Weights of a small masked image model: 1.88M parameters.
Rows from block 2 of the encoder, named by matrix and row number. Rows with one number belong to one attention dimension. Each number is 50 + 10 x the weight over the matrix's rms, rounded and kept within 0 to 99. All counts start at 0.
# q: attention query (encoder.blocks.2.attn.q.weight, 128x128), inputs 0-63
# k: attention key (encoder.blocks.2.attn.k.weight, 128x128), inputs 0-63
q.50:13 51 53 46 29 47 39 38 42 51 49 43 52 44 31 48 52 37 53 53 32 50 41 52 59 82 42 62 52 63 47 44 48 47 46 51 67 85 60 67 69 50 63 60 34 55 54 58 65 54 36 42 64 59 39 67 80 30 49 44 60 59 56 43
q.51:42 48 51 67 63 44 57 58 38 54 47 77 34 62 38 42 54 42 29 47 32 55 41 49 49 55 57 51 51 74 42 55 48 28 33 48 45 69 62 70 56 64 52 60 65 54 46 46 41 32 41 45 60 51 67 33 36 50 42 50 53 60 61 54
q.52:24 31 48 45 50 36 35 53 54 63 40 61 55 54 60 47 40 49 57 49 43 57 49 66 44 55 28 44 48 38 48 60 47 53 48 60 54 52 51 39 43 46 39 30 55 64 59 47 56 30 45 58 61 48 44 49 35 29 66 62 55 55 45 64
q.53:49 46 46 61 61 60 46 54 25 54 47 55 38 37 55 58 55 49 41 46 25 59 47 58 61 59 47 35 54 42 51 58 46 58 63 44 52 43 64 59 49 55 57 43 49 47 50 64 33 36 50 51 51 62 44 50 40 54 57 71 52 42 48 47
q.54:33 47 50 41 61 47 46 45 49 51 57 70 55 63 41 40 50 47 64 44 44 36 53 43 36 61 50 46 43 37 76 33 70 47 41 59 47 44 53 58 61 38 64 48 64 49 58 48 65 59 58 45 56 60 24 40 42 45 37 59 64 54 48 65
q.55:51 46 48 40 74 47 61 43 72 54 32 53 54 60 66 68 52 37 46 79 54 37 56 40 47 51 45 42 53 57 49 49 45 68 67 51 56 42 69 29 73 64 35 65 50 46 48 64 45 62 62 36 84 52 51 44 46 38 45 18 42 34 54 57
q.56:38 53 57 55 43 52 52 40 62 54 56 37 61 38 52 44 51 36 34 57 45 50 50 55 49 70 52 54 51 71 53 44 66 59 39 45 55 44 37 61 57 61 62 71 62 43 51 48 62 56 63 64 46 32 43 36 53 54 66 40 48 71 57 51
q.57:56 59 60 41 44 47 61 43 56 58 52 44 61 60 37 44 61 59 47 43 58 58 47 40 41 45 36 51 43 45 37 48 55 35 38 54 63 56 46 36 52 55 49 60 44 56 51 52 46 49 59 41 44 43 49 58 56 53 37 37 46 49 52 48
q.58:57 62 56 75 52 66 68 46 57 51 67 63 51 36 55 46 35 63 66 55 48 60 29 37 50 48 72 34 32 46 42 49 36 57 73 68 43 52 44 50 50 49 29 60 36 54 37 64 52 59 42 60 45 46 49 55 64 54 45 56 49 45 51 43
q.59:46 65 57 46 60 25 42 51 50 45 41 52 62 54 58 62 38 54 58 62 42 40 50 60 62 75 35 64 56 55 40 51 43 61 48 73 61 61 53 57 46 36 54 47 50 73 73 73 66 52 53 66 51 43 48 44 80 59 58 67 58 41 57 50
q.60:45 46 62 60 59 64 48 44 42 65 34 42 50 57 46 57 49 55 45 50 49 50 46 57 58 43 53 59 37 45 44 50 52 61 60 50 51 60 59 49 43 49 46 50 42 61 63 61 40 41 44 49 52 43 38 48 45 38 54 45 53 49 44 48
q.61:50 49 56 44 33 43 65 63 58 69 44 41 62 53 52 46 36 53 48 54 60 55 59 48 41 49 47 55 56 49 32 45 58 42 61 51 56 45 43 52 35 53 46 51 33 60 49 50 54 57 53 45 40 49 41 39 45 57 42 47 57 61 44 57
q.62:59 65 37 50 48 77 48 33 41 54 42 58 60 46 66 47 26 46 39 45 53 53 22 41 47 65 61 49 36 50 47 68 48 45 28 45 62 54 47 66 29 60 62 66 41 32 51 61 53 54 49 39 48 61 39 72 28 60 44 63 45 39 66 49
q.63:36 63 46 61 51 33 59 41 43 42 62 47 39 52 58 48 45 50 59 34 66 49 64 25 36 49 57 33 44 51 37 68 35 50 66 43 30 69 59 52 54 71 49 49 55 55 26 53 66 75 45 42 68 61 17 38 50 57 33 66 83 43 41 40
q.64:41 46 58 68 48 49 43 56 39 45 52 50 55 57 42 58 45 59 50 45 39 30 61 55 56 50 55 62 42 56 60 54 50 44 33 52 56 34 61 44 60 50 32 59 50 35 74 35 60 46 28 42 64 54 70 47 63 47 52 52 49 53 66 58
q.65:63 61 39 51 58 63 52 41 48 37 36 45 45 49 48 49 55 44 44 63 46 55 51 51 62 54 36 50 47 64 46 74 24 52 55 39 49 36 50 33 38 55 78 45 40 44 62 46 44 71 37 46 44 50 65 73 70 53 57 47 48 47 80 40
q.66:54 60 31 53 53 30 26 50 42 54 65 57 62 58 59 48 27 42 74 29 46 60 57 45 49 61 55 51 43 48 48 60 50 45 74 55 40 69 37 56 47 68 44 43 47 43 52 55 52 27 53 63 45 29 68 45 64 39 47 32 44 60 61 31
q.67:47 56 51 62 31 43 70 58 43 35 44 34 53 53 30 60 55 48 41 53 52 38 40 49 62 48 57 33 55 66 49 44 37 54 68 72 33 91 50 57 56 51 53 36 15 54 40 56 63 47 40 54 36 50 45 34 83 42 29 39 49 64 57 63
q.68:50 33 55 66 47 46 43 52 56 61 52 37 54 48 54 35 54 28 53 35 53 58 60 58 57 56 44 46 27 58 44 48 51 34 72 52 61 51 52 42 47 48 62 34 54 48 44 53 58 57 40 64 54 66 42 65 47 37 53 55 45 49 33 49
q.69:62 76 36 57 67 54 62 65 47 43 57 44 44 49 52 61 44 70 48 42 61 57 55 47 58 41 32 63 51 57 51 38 38 51 60 56 51 39 32 58 62 62 44 64 53 37 65 40 62 60 60 45 37 57 82 50 50 76 61 51 31 47 66 51
q.70:29 19 62 70 48 57 46 28 60 43 57 43 69 42 69 55 58 56 27 29 53 19 59 67 33 42 41 41 15 54 44 53 64 35 59 56 44 64 42 47 40 39 37 54 56 29 64 55 62 38 27 65 29 53 56 63 19 60 51 50 41 48 69 67
q.71:63 51 60 54 41 45 72 60 68 47 68 16 78 65 54 38 43 46 42 51 38 47 61 43 51 55 60 46 70 63 43 34 56 58 17 34 67 35 51 39 43 45 59 63 35 52 34 38 58 71 62 43 47 43 37 61 44 63 38 46 37 48 62 27
q.72:46 55 55 39 45 54 56 43 53 41 56 47 58 54 44 61 44 68 54 61 55 33 31 53 58 51 50 53 47 39 60 52 56 51 49 43 44 63 38 53 37 33 40 68 47 44 37 39 48 50 53 38 48 62 47 63 66 69 50 49 37 53 37 53
q.73:66 58 35 51 58 38 63 56 31 41 46 64 51 49 38 59 27 44 69 47 36 38 44 45 47 48 47 67 51 68 45 37 47 56 50 59 48 49 47 56 65 47 47 60 38 57 77 41 72 52 61 38 70 60 78 42 64 62 37 59 54 55 62 39
q.74:31 50 43 66 48 33 57 44 37 46 60 47 27 50 58 44 48 55 52 51 58 47 49 59 58 36 49 42 50 70 66 75 61 42 49 43 43 47 36 29 45 60 43 57 60 56 27 51 52 49 31 46 70 50 34 54 32 40 54 60 53 38 63 63
q.75:41 50 59 55 44 65 53 47 51 58 40 48 25 39 54 56 44 55 39 61 59 37 49 34 68 76 56 54 60 52 47 49 52 37 53 46 43 42 35 51 37 44 48 31 48 76 33 69 50 53 22 67 59 40 45 59 50 61 45 49 62 65 56 57
q.76:54 49 70 44 50 49 60 37 50 57 55 45 45 41 48 58 22 39 57 54 49 42 47 64 60 52 50 57 65 55 43 47 42 55 65 44 54 39 47 54 55 44 62 44 53 56 60 53 37 43 72 32 36 44 59 79 46 43 42 41 49 59 52 50
q.77:58 46 34 56 52 37 40 49 29 54 40 49 44 55 54 48 66 52 37 65 41 48 57 55 57 57 57 53 41 39 42 37 55 60 51 67 64 49 39 51 41 53 52 63 39 56 32 49 68 65 56 61 60 59 43 43 58 61 45 59 50 33 52 53
q.78:68 59 41 57 44 39 51 32 39 49 42 46 67 56 45 69 58 47 32 41 30 40 48 45 58 36 44 29 46 74 61 73 40 55 56 60 51 54 30 59 19 69 62 73 23 37 55 38 65 62 20 31 50 69 74 45 74 56 41 52 59 51 42 43
q.79:36 60 44 60 42 50 78 46 45 39 52 34 59 65 76 34 52 48 60 56 53 60 38 09 65 56 56 49 71 50 64 56 44 65 56 44 49 71 56 59 67 61 36 43 37 63 49 61 58 37 26 47 58 41 51 46 52 39 56 59 77 24 55 61
q.80:58 54 53 39 46 51 51 48 49 46 47 37 55 48 44 52 53 57 37 34 46 51 46 29 47 56 42 52 42 53 37 54 44 58 55 43 57 59 52 56 48 40 40 58 46 36 44 56 46 49 57 54 58 41 36 48 40 50 55 53 50 49 55 56
q.81:44 50 52 43 47 52 48 47 55 60 35 32 44 44 65 50 43 48 55 55 60 48 51 48 49 53 51 44 49 49 51 39 45 52 48 57 47 56 65 35 46 46 47 51 55 43 56 42 63 52 57 44 48 50 55 60 29 53 56 58 54 58 32 51
q.82:57 57 30 58 40 33 45 61 57 72 56 35 46 68 28 36 52 69 45 45 53 58 36 36 64 71 43 53 60 62 39 68 29 63 64 77 41 44 61 40 52 46 52 36 44 73 67 37 34 60 57 50 48 54 50 44 54 38 65 49 68 28 70 61
q.83:43 48 60 48 11 32 61 21 27 59 38 43 41 64 59 78 43 65 50 44 39 55 54 43 50 53 53 19 75 61 47 54 71 42 66 50 37 73 39 55 38 56 63 24 59 44 56 32 61 36 50 50 51 47 57 32 32 26 55 44 46 46 34 74
q.84:39 54 53 32 41 64 61 38 53 62 44 58 42 64 44 42 53 49 65 42 69 52 43 46 51 41 58 49 41 49 56 46 56 48 47 47 37 54 66 52 61 58 61 51 54 48 47 57 58 45 57 58 51 52 40 57 42 50 64 45 54 36 46 59
q.85:61 48 48 55 62 53 45 44 64 37 40 41 42 49 58 36 49 56 57 48 46 57 53 57 52 62 61 49 50 45 46 62 45 54 38 49 47 60 66 56 51 40 46 44 54 40 49 49 63 46 32 39 43 51 54 55 49 50 51 36 52 44 54 53
q.86:51 46 28 39 60 50 35 56 59 57 43 57 39 52 64 46 56 40 53 42 47 62 62 51 42 72 51 46 41 54 54 45 63 27 37 34 46 63 67 39 52 54 50 52 59 46 47 46 48 37 48 50 52 39 73 65 41 65 31 42 47 58 57 57
q.87:41 73 14 60 73 66 50 54 74 81 48 57 32 57 52 57 42 34 40 54 52 24 50 41 50 44 67 46 64 75 67 52 34 63 79 47 59 58 61 66 61 53 54 32 50 56 30 52 79 37 37 42 59 52 33 37 67 51 52 78 36 78 42 26
q.88:55 53 35 33 66 60 72 61 40 62 44 51 40 48 57 49 36 48 49 48 36 46 46 56 52 51 81 64 57 60 45 47 54 45 41 58 41 54 75 58 48 38 48 26 53 44 42 42 52 55 61 41 70 51 50 61 47 48 54 41 35 47 66 39
q.89:54 40 44 62 56 45 58 71 62 57 70 55 50 43 41 52 55 50 49 41 50 58 52 53 46 40 63 56 47 55 34 48 43 45 36 38 47 39 41 76 62 42 56 38 54 42 31 59 46 59 58 44 51 58 33 54 61 56 52 46 44 35 35 47
q.90:54 32 50 53 52 47 54 35 38 47 44 38 35 43 32 41 55 41 59 42 58 37 67 46 63 44 34 59 49 55 53 44 50 53 65 57 31 61 36 46 48 37 68 61 52 28 46 70 44 57 46 36 56 53 50 36 39 41 72 65 45 76 19 44
q.91:52 51 57 50 80 57 49 58 46 47 70 60 40 60 32 58 55 52 60 41 42 53 45 65 50 52 57 76 66 49 39 58 41 42 51 63 51 46 67 69 57 40 15 40 66 58 66 49 45 57 47 50 40 66 47 51 55 54 43 52 48 28 74 46
q.92:59 49 71 39 45 51 54 32 49 65 65 44 55 51 44 59 50 53 48 53 43 61 60 47 43 42 57 49 63 41 57 62 46 43 45 59 36 47 54 60 57 59 25 56 43 47 38 58 55 57 35 49 57 56 51 35 52 50 60 66 54 51 35 55
q.93:67 65 69 42 42 35 69 60 68 52 39 54 66 44 56 35 45 62 58 68 41 45 35 46 55 49 46 31 41 61 49 56 57 51 71 42 40 43 58 38 61 60 65 54 54 52 50 43 50 55 25 63 43 74 51 57 42 53 41 45 62 67 64 49
q.94:57 42 45 39 33 36 54 50 46 57 53 40 63 48 58 45 65 72 35 50 58 47 55 56 52 57 37 52 45 46 44 46 62 45 62 54 55 49 39 65 57 48 36 59 52 57 40 53 49 50 55 65 36 35 47 54 32 46 39 58 53 33 40 69
q.95:69 54 96 57 33 33 67 41 38 63 70 55 49 54 63 75 48 58 67 66 57 46 18 53 49 43 47 46 57 28 72 54 67 51 58 50 60 57 47 54 56 45 45 79 69 36 50 59 26 65 28 51 29 43 25 48 46 55 39 59 49 14 61 69
q.96:45 39 55 49 32 26 64 56 42 41 58 41 77 61 46 48 50 53 30 77 58 41 41 66 48 42 49 61 57 53 53 34 57 49 28 48 46 32 58 56 54 50 53 55 42 54 62 53 52 66 49 39 52 59 56 45 51 71 31 72 44 38 53 48
q.97:46 51 49 57 61 56 46 48 47 34 46 44 46 58 47 49 39 34 61 64 48 39 53 47 33 54 60 64 43 39 46 51 48 41 52 55 40 60 36 52 45 57 55 40 51 57 46 46 53 42 62 48 44 62 46 56 47 46 40 51 52 70 35 39
q.98:58 58 40 44 48 55 53 53 38 49 37 54 54 26 30 41 51 45 51 46 45 52 53 52 45 69 24 62 67 41 57 43 48 37 57 53 57 54 55 49 54 49 41 66 75 55 66 40 74 20 65 39 30 50 58 32 65 29 51 70 28 75 48 34
q.99:24 58 57 34 48 56 55 40 56 56 53 43 37 78 71 62 23 54 46 46 30 50 48 40 45 64 40 34 83 52 59 44 47 50 49 42 57 42 58 55 49 57 47 67 65 52 59 38 56 46 69 39 49 50 47 32 49 31 44 41 76 59 66 56
q.100:37 48 51 44 63 52 35 45 38 59 49 43 41 55 42 48 40 50 58 36 50 48 50 49 51 45 51 56 59 55 59 51 49 47 44 45 35 60 64 54 58 68 55 47 59 47 49 58 29 39 34 54 53 64 63 33 39 47 52 40 50 47 45 42
q.101:58 45 61 46 61 50 49 60 34 49 48 46 44 46 43 53 43 53 38 50 50 55 53 39 55 50 53 38 41 52 49 49 41 55 55 58 46 52 61 51 40 57 40 47 61 31 55 53 50 43 41 58 56 48 56 45 53 53 57 65 50 38 40 41
q.102:54 51 61 49 78 45 54 57 55 43 53 51 71 49 43 51 57 64 51 35 59 41 50 43 49 25 41 51 59 50 57 59 49 47 66 62 52 48 55 42 59 50 51 44 45 53 39 49 37 57 31 41 36 61 54 57 73 31 55 49 63 67 51 52
k.50:55 56 44 48 51 54 51 19 56 70 25 35 49 41 49 59 53 51 58 40 40 84 57 71 65 49 72 42 50 66 66 31 51 37 86 70 38 43 47 44 49 40 64 29 36 41 37 52 55 56 52 57 47 52 42 32 47 63 41 67 46 26 32 80
k.51:62 40 43 64 51 47 37 33 59 44 38 68 54 27 49 43 36 30 40 70 54 59 57 50 60 41 50 37 36 49 59 68 28 39 51 52 58 57 53 36 43 41 62 55 64 33 49 59 51 66 30 53 51 51 34 46 55 71 56 68 52 51 36 44
k.52:42 59 32 58 45 53 49 63 47 66 46 63 49 43 50 49 65 49 50 49 41 53 55 48 55 65 53 29 37 47 63 39 50 58 50 61 46 48 45 39 38 43 62 41 60 49 51 47 34 55 44 49 45 53 61 29 45 52 65 49 49 46 47 48
k.53:48 34 66 50 43 45 50 30 58 42 47 48 37 54 47 57 55 59 34 63 39 56 37 84 47 46 42 48 48 55 52 54 46 54 58 38 46 40 51 65 32 60 40 57 61 45 36 49 49 48 41 40 50 49 57 55 52 44 54 47 59 38 52 67
k.54:48 65 53 33 45 60 33 56 40 44 35 53 60 45 45 50 53 51 62 18 66 34 41 50 52 41 66 37 54 61 50 51 44 54 48 46 45 40 61 57 54 48 48 49 47 38 44 51 67 35 57 60 49 49 57 55 42 54 41 68 41 29 36 71
k.55:37 52 57 39 44 51 53 53 15 41 58 32 36 67 44 66 38 56 46 74 29 63 55 52 63 62 42 46 45 43 58 62 41 49 62 32 60 31 55 49 52 54 43 65 55 49 46 48 65 62 34 28 64 49 66 34 45 60 53 30 65 45 51 14
k.56:55 61 52 56 38 43 46 57 53 61 50 50 43 49 39 65 62 67 44 53 44 67 44 70 45 45 40 63 51 61 56 38 56 54 66 54 29 38 48 49 42 56 22 48 19 53 60 38 54 66 56 55 70 47 45 61 61 50 50 45 27 32 48 33
k.57:54 43 46 49 45 50 50 40 55 58 61 48 47 38 33 41 50 53 47 45 67 42 46 59 59 64 69 58 47 67 48 56 55 43 41 58 61 50 59 43 58 55 47 55 62 61 46 53 46 44 51 46 34 50 45 59 50 33 41 47 44 67 68 61
k.58:42 46 51 48 52 39 64 50 49 38 46 46 66 34 74 31 51 68 41 46 61 64 62 52 55 55 49 59 50 38 59 33 45 52 28 57 45 56 43 45 45 60 71 57 48 44 51 47 53 59 56 53 33 51 32 31 32 60 51 54 35 50 40 69
k.59:39 36 52 49 76 74 49 50 52 53 50 42 35 63 51 69 67 55 34 42 16 70 70 56 52 61 71 54 53 64 52 31 46 48 43 68 61 57 42 63 72 65 56 47 38 55 35 45 67 57 53 42 35 39 46 49 66 42 47 34 53 47 38 34
k.60:44 48 37 60 65 51 46 40 52 46 36 61 43 52 43 53 55 50 51 51 43 62 60 44 52 56 39 61 45 51 60 50 48 48 31 49 56 54 63 55 52 49 56 61 62 38 51 53 49 40 40 33 49 53 59 57 44 56 66 49 68 61 41 47
k.61:52 55 49 43 77 56 50 46 52 60 44 55 61 58 45 60 56 52 44 48 44 40 57 47 49 47 35 49 46 38 56 49 57 33 57 47 50 45 54 44 57 51 36 69 58 63 43 50 39 45 50 48 46 37 51 54 44 47 42 42 43 59 41 57
k.62:49 50 55 63 57 52 50 45 53 48 61 44 60 56 26 46 37 49 51 65 52 44 56 62 58 31 43 39 50 43 29 69 35 44 49 47 62 57 50 36 37 40 49 49 54 64 40 45 45 44 57 59 51 45 45 54 65 51 63 54 49 42 59 67
k.63:51 65 59 37 44 36 53 58 49 48 47 60 50 46 65 53 38 56 37 58 52 51 52 39 56 18 35 43 54 32 58 55 53 33 36 48 48 33 65 46 21 29 51 48 44 27 14 62 63 74 66 38 53 48 60 45 51 42 81 33 54 55 37 45
k.64:56 51 38 42 41 43 44 56 69 48 41 58 56 61 59 43 41 59 62 55 51 56 62 50 68 48 44 42 57 66 51 54 48 41 53 43 53 43 66 62 54 52 55 46 51 47 63 50 42 45 40 65 46 47 63 38 53 45 44 50 60 68 42 36
k.65:46 53 39 65 42 63 68 26 35 37 28 66 49 31 52 38 58 44 56 53 48 51 43 54 56 65 42 44 57 61 42 46 60 44 44 40 55 53 55 51 38 53 56 52 53 56 71 72 22 53 53 63 43 61 56 44 55 56 34 36 44 48 48 55
k.66:44 51 66 47 48 46 48 64 31 55 35 44 56 36 50 56 49 51 50 49 32 38 48 47 59 54 68 29 41 43 69 33 52 60 49 49 49 43 52 56 67 57 58 35 33 54 64 52 54 45 53 28 51 69 39 54 32 51 54 51 42 41 50 40
k.67:38 37 60 46 40 64 39 41 67 73 44 29 52 49 26 39 53 50 38 65 44 48 30 35 46 42 46 55 65 71 44 46 52 31 80 60 52 49 63 50 51 38 50 49 31 65 49 62 57 53 38 59 45 65 38 49 62 32 43 62 46 42 55 41
k.68:69 58 43 67 53 52 40 45 55 66 35 49 57 59 67 31 57 43 47 43 42 58 58 41 67 64 61 52 50 35 42 22 47 62 57 58 66 50 48 43 60 49 55 42 38 37 41 51 71 43 52 55 37 31 38 59 69 38 45 39 43 71 38 41
k.69:38 38 56 55 51 51 50 46 52 39 43 58 71 50 38 28 60 46 37 61 54 52 58 63 44 50 35 35 52 50 62 43 64 63 56 56 58 56 46 56 59 62 67 66 38 46 44 62 61 55 32 38 50 81 56 51 33 44 57 49 58 19 56 42
k.70:63 49 61 40 55 39 46 66 44 59 50 42 54 47 54 51 59 45 43 48 44 48 38 55 54 32 45 43 33 35 52 61 43 72 55 49 65 67 33 60 28 40 65 56 57 31 36 51 30 44 45 64 78 37 49 57 57 70 32 46 31 58 27 58
k.71:43 64 41 58 43 60 49 45 53 50 39 51 40 55 51 66 54 42 38 52 50 51 41 55 32 52 59 37 61 32 27 71 71 65 28 38 58 54 40 55 31 53 43 48 68 64 27 40 45 58 38 43 82 44 48 53 70 84 66 48 36 31 61 53
k.72:51 53 58 48 34 62 50 46 51 46 39 56 47 38 52 53 32 64 35 58 59 59 53 50 39 58 48 54 60 47 52 41 42 34 50 70 55 48 43 58 42 50 38 44 63 41 61 50 50 57 57 61 58 55 42 52 63 45 56 56 35 51 56 65
k.73:49 34 45 46 53 40 52 53 30 59 28 41 52 68 57 61 42 28 50 42 45 51 41 46 47 63 59 36 60 53 31 38 45 42 52 42 58 70 43 42 50 37 55 41 37 40 51 38 64 48 49 46 65 44 58 41 46 35 61 34 30 49 49 61
k.74:46 79 62 46 50 74 46 43 57 67 64 54 48 71 47 55 45 58 56 33 34 60 53 55 37 29 48 42 57 44 54 43 28 55 70 48 60 59 50 38 52 73 43 51 52 39 37 58 62 45 49 51 38 35 64 34 65 38 34 38 54 68 47 30
k.75:48 70 41 50 49 56 67 56 50 45 60 24 31 66 45 33 58 65 46 54 47 51 58 40 48 61 42 60 59 50 52 61 47 75 29 50 60 57 41 54 52 46 37 53 51 37 64 43 57 47 63 52 30 53 49 31 59 37 51 51 62 27 59 48
k.76:72 54 48 54 43 41 41 48 39 46 48 75 40 49 30 49 48 40 68 30 39 44 72 60 55 62 56 47 55 49 67 61 47 52 46 42 49 56 51 59 66 56 41 72 53 49 60 52 49 50 43 29 52 66 58 37 55 24 38 55 50 48 68 58
k.77:38 37 55 46 41 62 52 40 40 49 49 45 48 58 56 65 71 46 39 49 72 55 41 36 47 49 40 62 49 28 54 47 44 49 39 51 68 58 25 48 53 53 61 60 65 57 46 48 55 46 50 49 60 47 57 38 58 42 46 48 62 49 49 64
k.78:53 47 47 60 58 45 50 40 46 45 35 43 42 64 49 36 61 39 58 33 48 70 32 51 45 44 47 55 38 37 57 42 67 30 58 38 49 53 74 61 56 43 44 38 36 46 45 54 48 69 42 65 50 75 47 54 47 61 38 58 46 51 51 53
k.79:29 42 68 61 39 56 37 46 59 50 31 35 56 62 36 75 51 41 22 60 49 24 59 64 43 59 54 59 59 61 59 48 68 39 49 43 44 58 53 38 42 38 69 44 66 44 42 66 34 59 51 28 42 46 47 37 47 36 58 41 59 58 56 38
k.80:34 42 62 38 49 56 57 46 73 53 42 44 50 44 42 49 53 51 46 51 48 48 54 51 39 37 52 37 53 47 54 31 55 63 59 60 46 61 56 55 58 53 60 44 52 60 54 47 45 64 44 43 52 49 24 71 44 61 49 33 45 43 49 56
k.81:30 46 43 44 50 54 41 63 37 57 47 36 53 47 44 50 27 43 54 50 43 70 56 61 66 27 46 50 47 50 51 41 45 58 52 52 34 49 55 76 42 65 52 47 41 56 49 59 61 48 58 56 43 48 48 53 49 44 70 63 39 49 42 33
k.82:64 63 68 40 43 37 53 57 28 43 47 51 50 29 66 58 61 54 44 27 32 44 47 63 46 46 47 57 39 35 46 52 70 68 35 37 59 43 77 61 41 41 33 69 68 54 50 48 48 59 65 68 58 52 47 70 41 46 59 45 33 24 41 55
k.83:27 37 34 40 52 56 44 60 68 62 69 30 50 61 45 47 18 54 40 61 60 54 56 52 37 38 53 62 55 62 54 49 52 38 50 43 50 48 36 54 55 49 59 40 57 63 57 49 43 48 51 52 63 46 48 58 62 42 55 42 53 52 44 49
k.84:48 51 64 39 33 61 55 51 54 48 51 70 47 46 49 42 46 50 44 33 56 39 57 61 36 37 49 54 54 64 63 48 58 43 48 62 49 65 51 59 52 48 53 63 50 39 47 59 52 42 31 42 39 53 41 33 35 35 55 73 60 49 37 51
k.85:43 53 48 36 47 50 50 58 60 73 49 57 56 45 46 54 41 48 65 50 50 40 55 57 55 52 45 51 49 50 57 62 50 60 35 41 50 59 50 57 32 46 30 50 46 43 44 54 47 38 63 43 49 42 46 62 54 57 37 58 42 48 54 40
k.86:41 74 38 69 61 47 51 67 53 57 53 43 45 36 57 51 58 27 54 57 41 43 39 49 43 52 54 63 52 45 59 69 38 61 41 54 71 66 46 43 66 40 56 57 52 52 49 60 30 61 53 54 63 53 55 34 68 52 65 64 68 45 44 50
k.87:62 62 39 39 40 39 43 44 26 35 60 60 62 21 46 34 49 58 41 48 41 62 57 53 53 64 61 38 27 24 42 66 62 48 33 44 55 36 40 56 30 58 48 67 53 44 44 61 46 62 69 42 43 39 27 56 32 60 34 32 63 31 43 50
k.88:45 39 36 38 45 55 51 43 43 58 53 53 48 43 43 60 54 43 70 45 51 54 43 71 48 57 51 64 46 50 52 52 54 49 55 40 57 59 56 53 35 52 36 43 52 47 32 56 50 52 40 69 42 52 56 62 51 53 60 49 71 38 56 34
k.89:41 53 57 55 54 67 49 66 54 44 48 60 65 59 58 78 52 56 67 46 50 35 48 53 39 40 49 59 52 49 43 47 44 59 30 44 57 52 58 51 49 39 55 49 47 55 46 53 51 64 29 51 55 44 42 38 63 50 50 58 46 55 42 49
k.90:27 47 49 55 55 66 45 54 61 56 52 56 71 72 30 63 54 59 67 53 56 67 53 27 49 43 46 56 40 49 59 37 41 44 56 52 45 52 42 57 60 59 53 31 53 52 52 55 47 45 06 75 46 64 43 43 45 50 45 66 35 41 38 80
k.91:55 58 52 53 56 40 61 49 35 38 67 43 63 37 50 48 65 60 47 57 89 45 60 70 46 53 43 40 46 47 10 55 34 70 40 41 60 44 58 60 39 29 42 38 71 58 46 58 33 70 45 56 62 54 41 33 42 55 42 39 58 53 47 54
k.92:63 52 49 42 46 64 41 41 42 46 53 55 55 47 49 34 49 49 49 41 52 48 54 41 51 56 46 40 43 42 63 54 57 28 37 58 27 60 61 54 56 53 46 58 61 53 52 57 60 62 43 46 48 60 68 30 37 43 58 53 49 45 41 52
k.93:64 53 43 55 53 47 30 60 40 61 51 34 61 48 45 54 73 61 49 42 45 50 50 43 41 47 45 40 51 48 39 57 64 60 56 62 58 50 53 42 50 50 50 52 46 46 53 46 18 58 59 68 52 47 54 64 37 52 51 35 49 47 55 57
k.94:56 61 56 41 42 57 72 47 36 52 54 35 55 50 43 32 60 61 44 65 41 54 45 48 69 48 46 55 53 66 50 43 47 54 53 53 36 62 44 32 72 52 51 27 33 33 32 59 60 35 34 61 64 52 51 57 68 57 61 43 51 73 39 53
k.95:52 50 50 25 58 52 43 52 49 69 27 52 45 60 45 58 48 43 59 33 56 65 55 12 49 48 73 54 48 71 76 33 43 29 38 50 46 83 60 29 67 61 54 37 60 62 54 43 53 38 23 23 50 49 57 47 65 33 36 48 55 49 77 38
k.96:35 37 57 60 39 59 49 38 61 52 56 63 66 49 65 58 65 60 54 64 48 43 47 56 55 59 50 63 42 65 58 57 55 58 32 54 49 42 69 60 47 59 43 61 38 64 60 52 49 54 60 55 55 50 42 54 55 35 52 52 31 52 64 43
k.97:55 51 54 56 50 45 59 59 26 53 53 65 42 51 59 37 41 58 59 51 50 43 47 55 51 53 59 55 43 44 53 51 52 54 49 51 39 40 45 47 47 58 55 41 49 43 52 56 53 33 38 41 54 48 51 49 49 41 38 36 56 54 59 47
k.98:50 63 40 37 75 48 49 50 63 51 34 33 47 61 56 35 67 46 34 45 59 69 70 47 47 46 65 61 60 59 46 44 32 61 36 55 54 47 54 40 38 63 36 33 38 44 51 51 59 40 65 60 59 40 58 65 29 61 36 42 47 68 70 44
k.99:54 73 30 54 39 53 51 63 45 49 51 51 51 71 40 56 29 49 55 51 41 65 44 38 60 54 62 59 56 44 58 60 36 34 54 43 67 50 50 53 51 66 28 39 38 59 44 71 64 54 84 56 34 38 47 41 68 57 67 31 62 59 65 35
k.100:51 45 75 39 54 58 54 43 48 49 38 42 53 49 41 47 50 57 47 60 52 69 47 39 47 61 56 45 50 44 37 59 42 42 41 64 47 42 39 42 46 53 45 36 66 39 44 53 23 42 40 56 39 68 59 61 37 53 50 57 50 58 49 44
k.101:38 58 38 54 60 44 30 36 46 51 50 54 45 57 41 52 48 55 56 55 50 49 69 61 41 41 67 58 71 51 43 49 41 48 60 50 52 41 54 48 61 57 37 50 57 49 37 43 45 36 56 69 54 46 56 48 58 65 43 44 47 51 43 54
k.102:65 52 34 54 36 44 62 56 54 43 62 56 40 72 64 49 51 58 47 40 42 65 56 44 51 57 51 56 48 55 52 52 58 61 42 47 41 47 56 70 59 57 58 48 49 43 44 42 40 64 50 57 29 37 71 38 45 47 37 49 52 35 49 69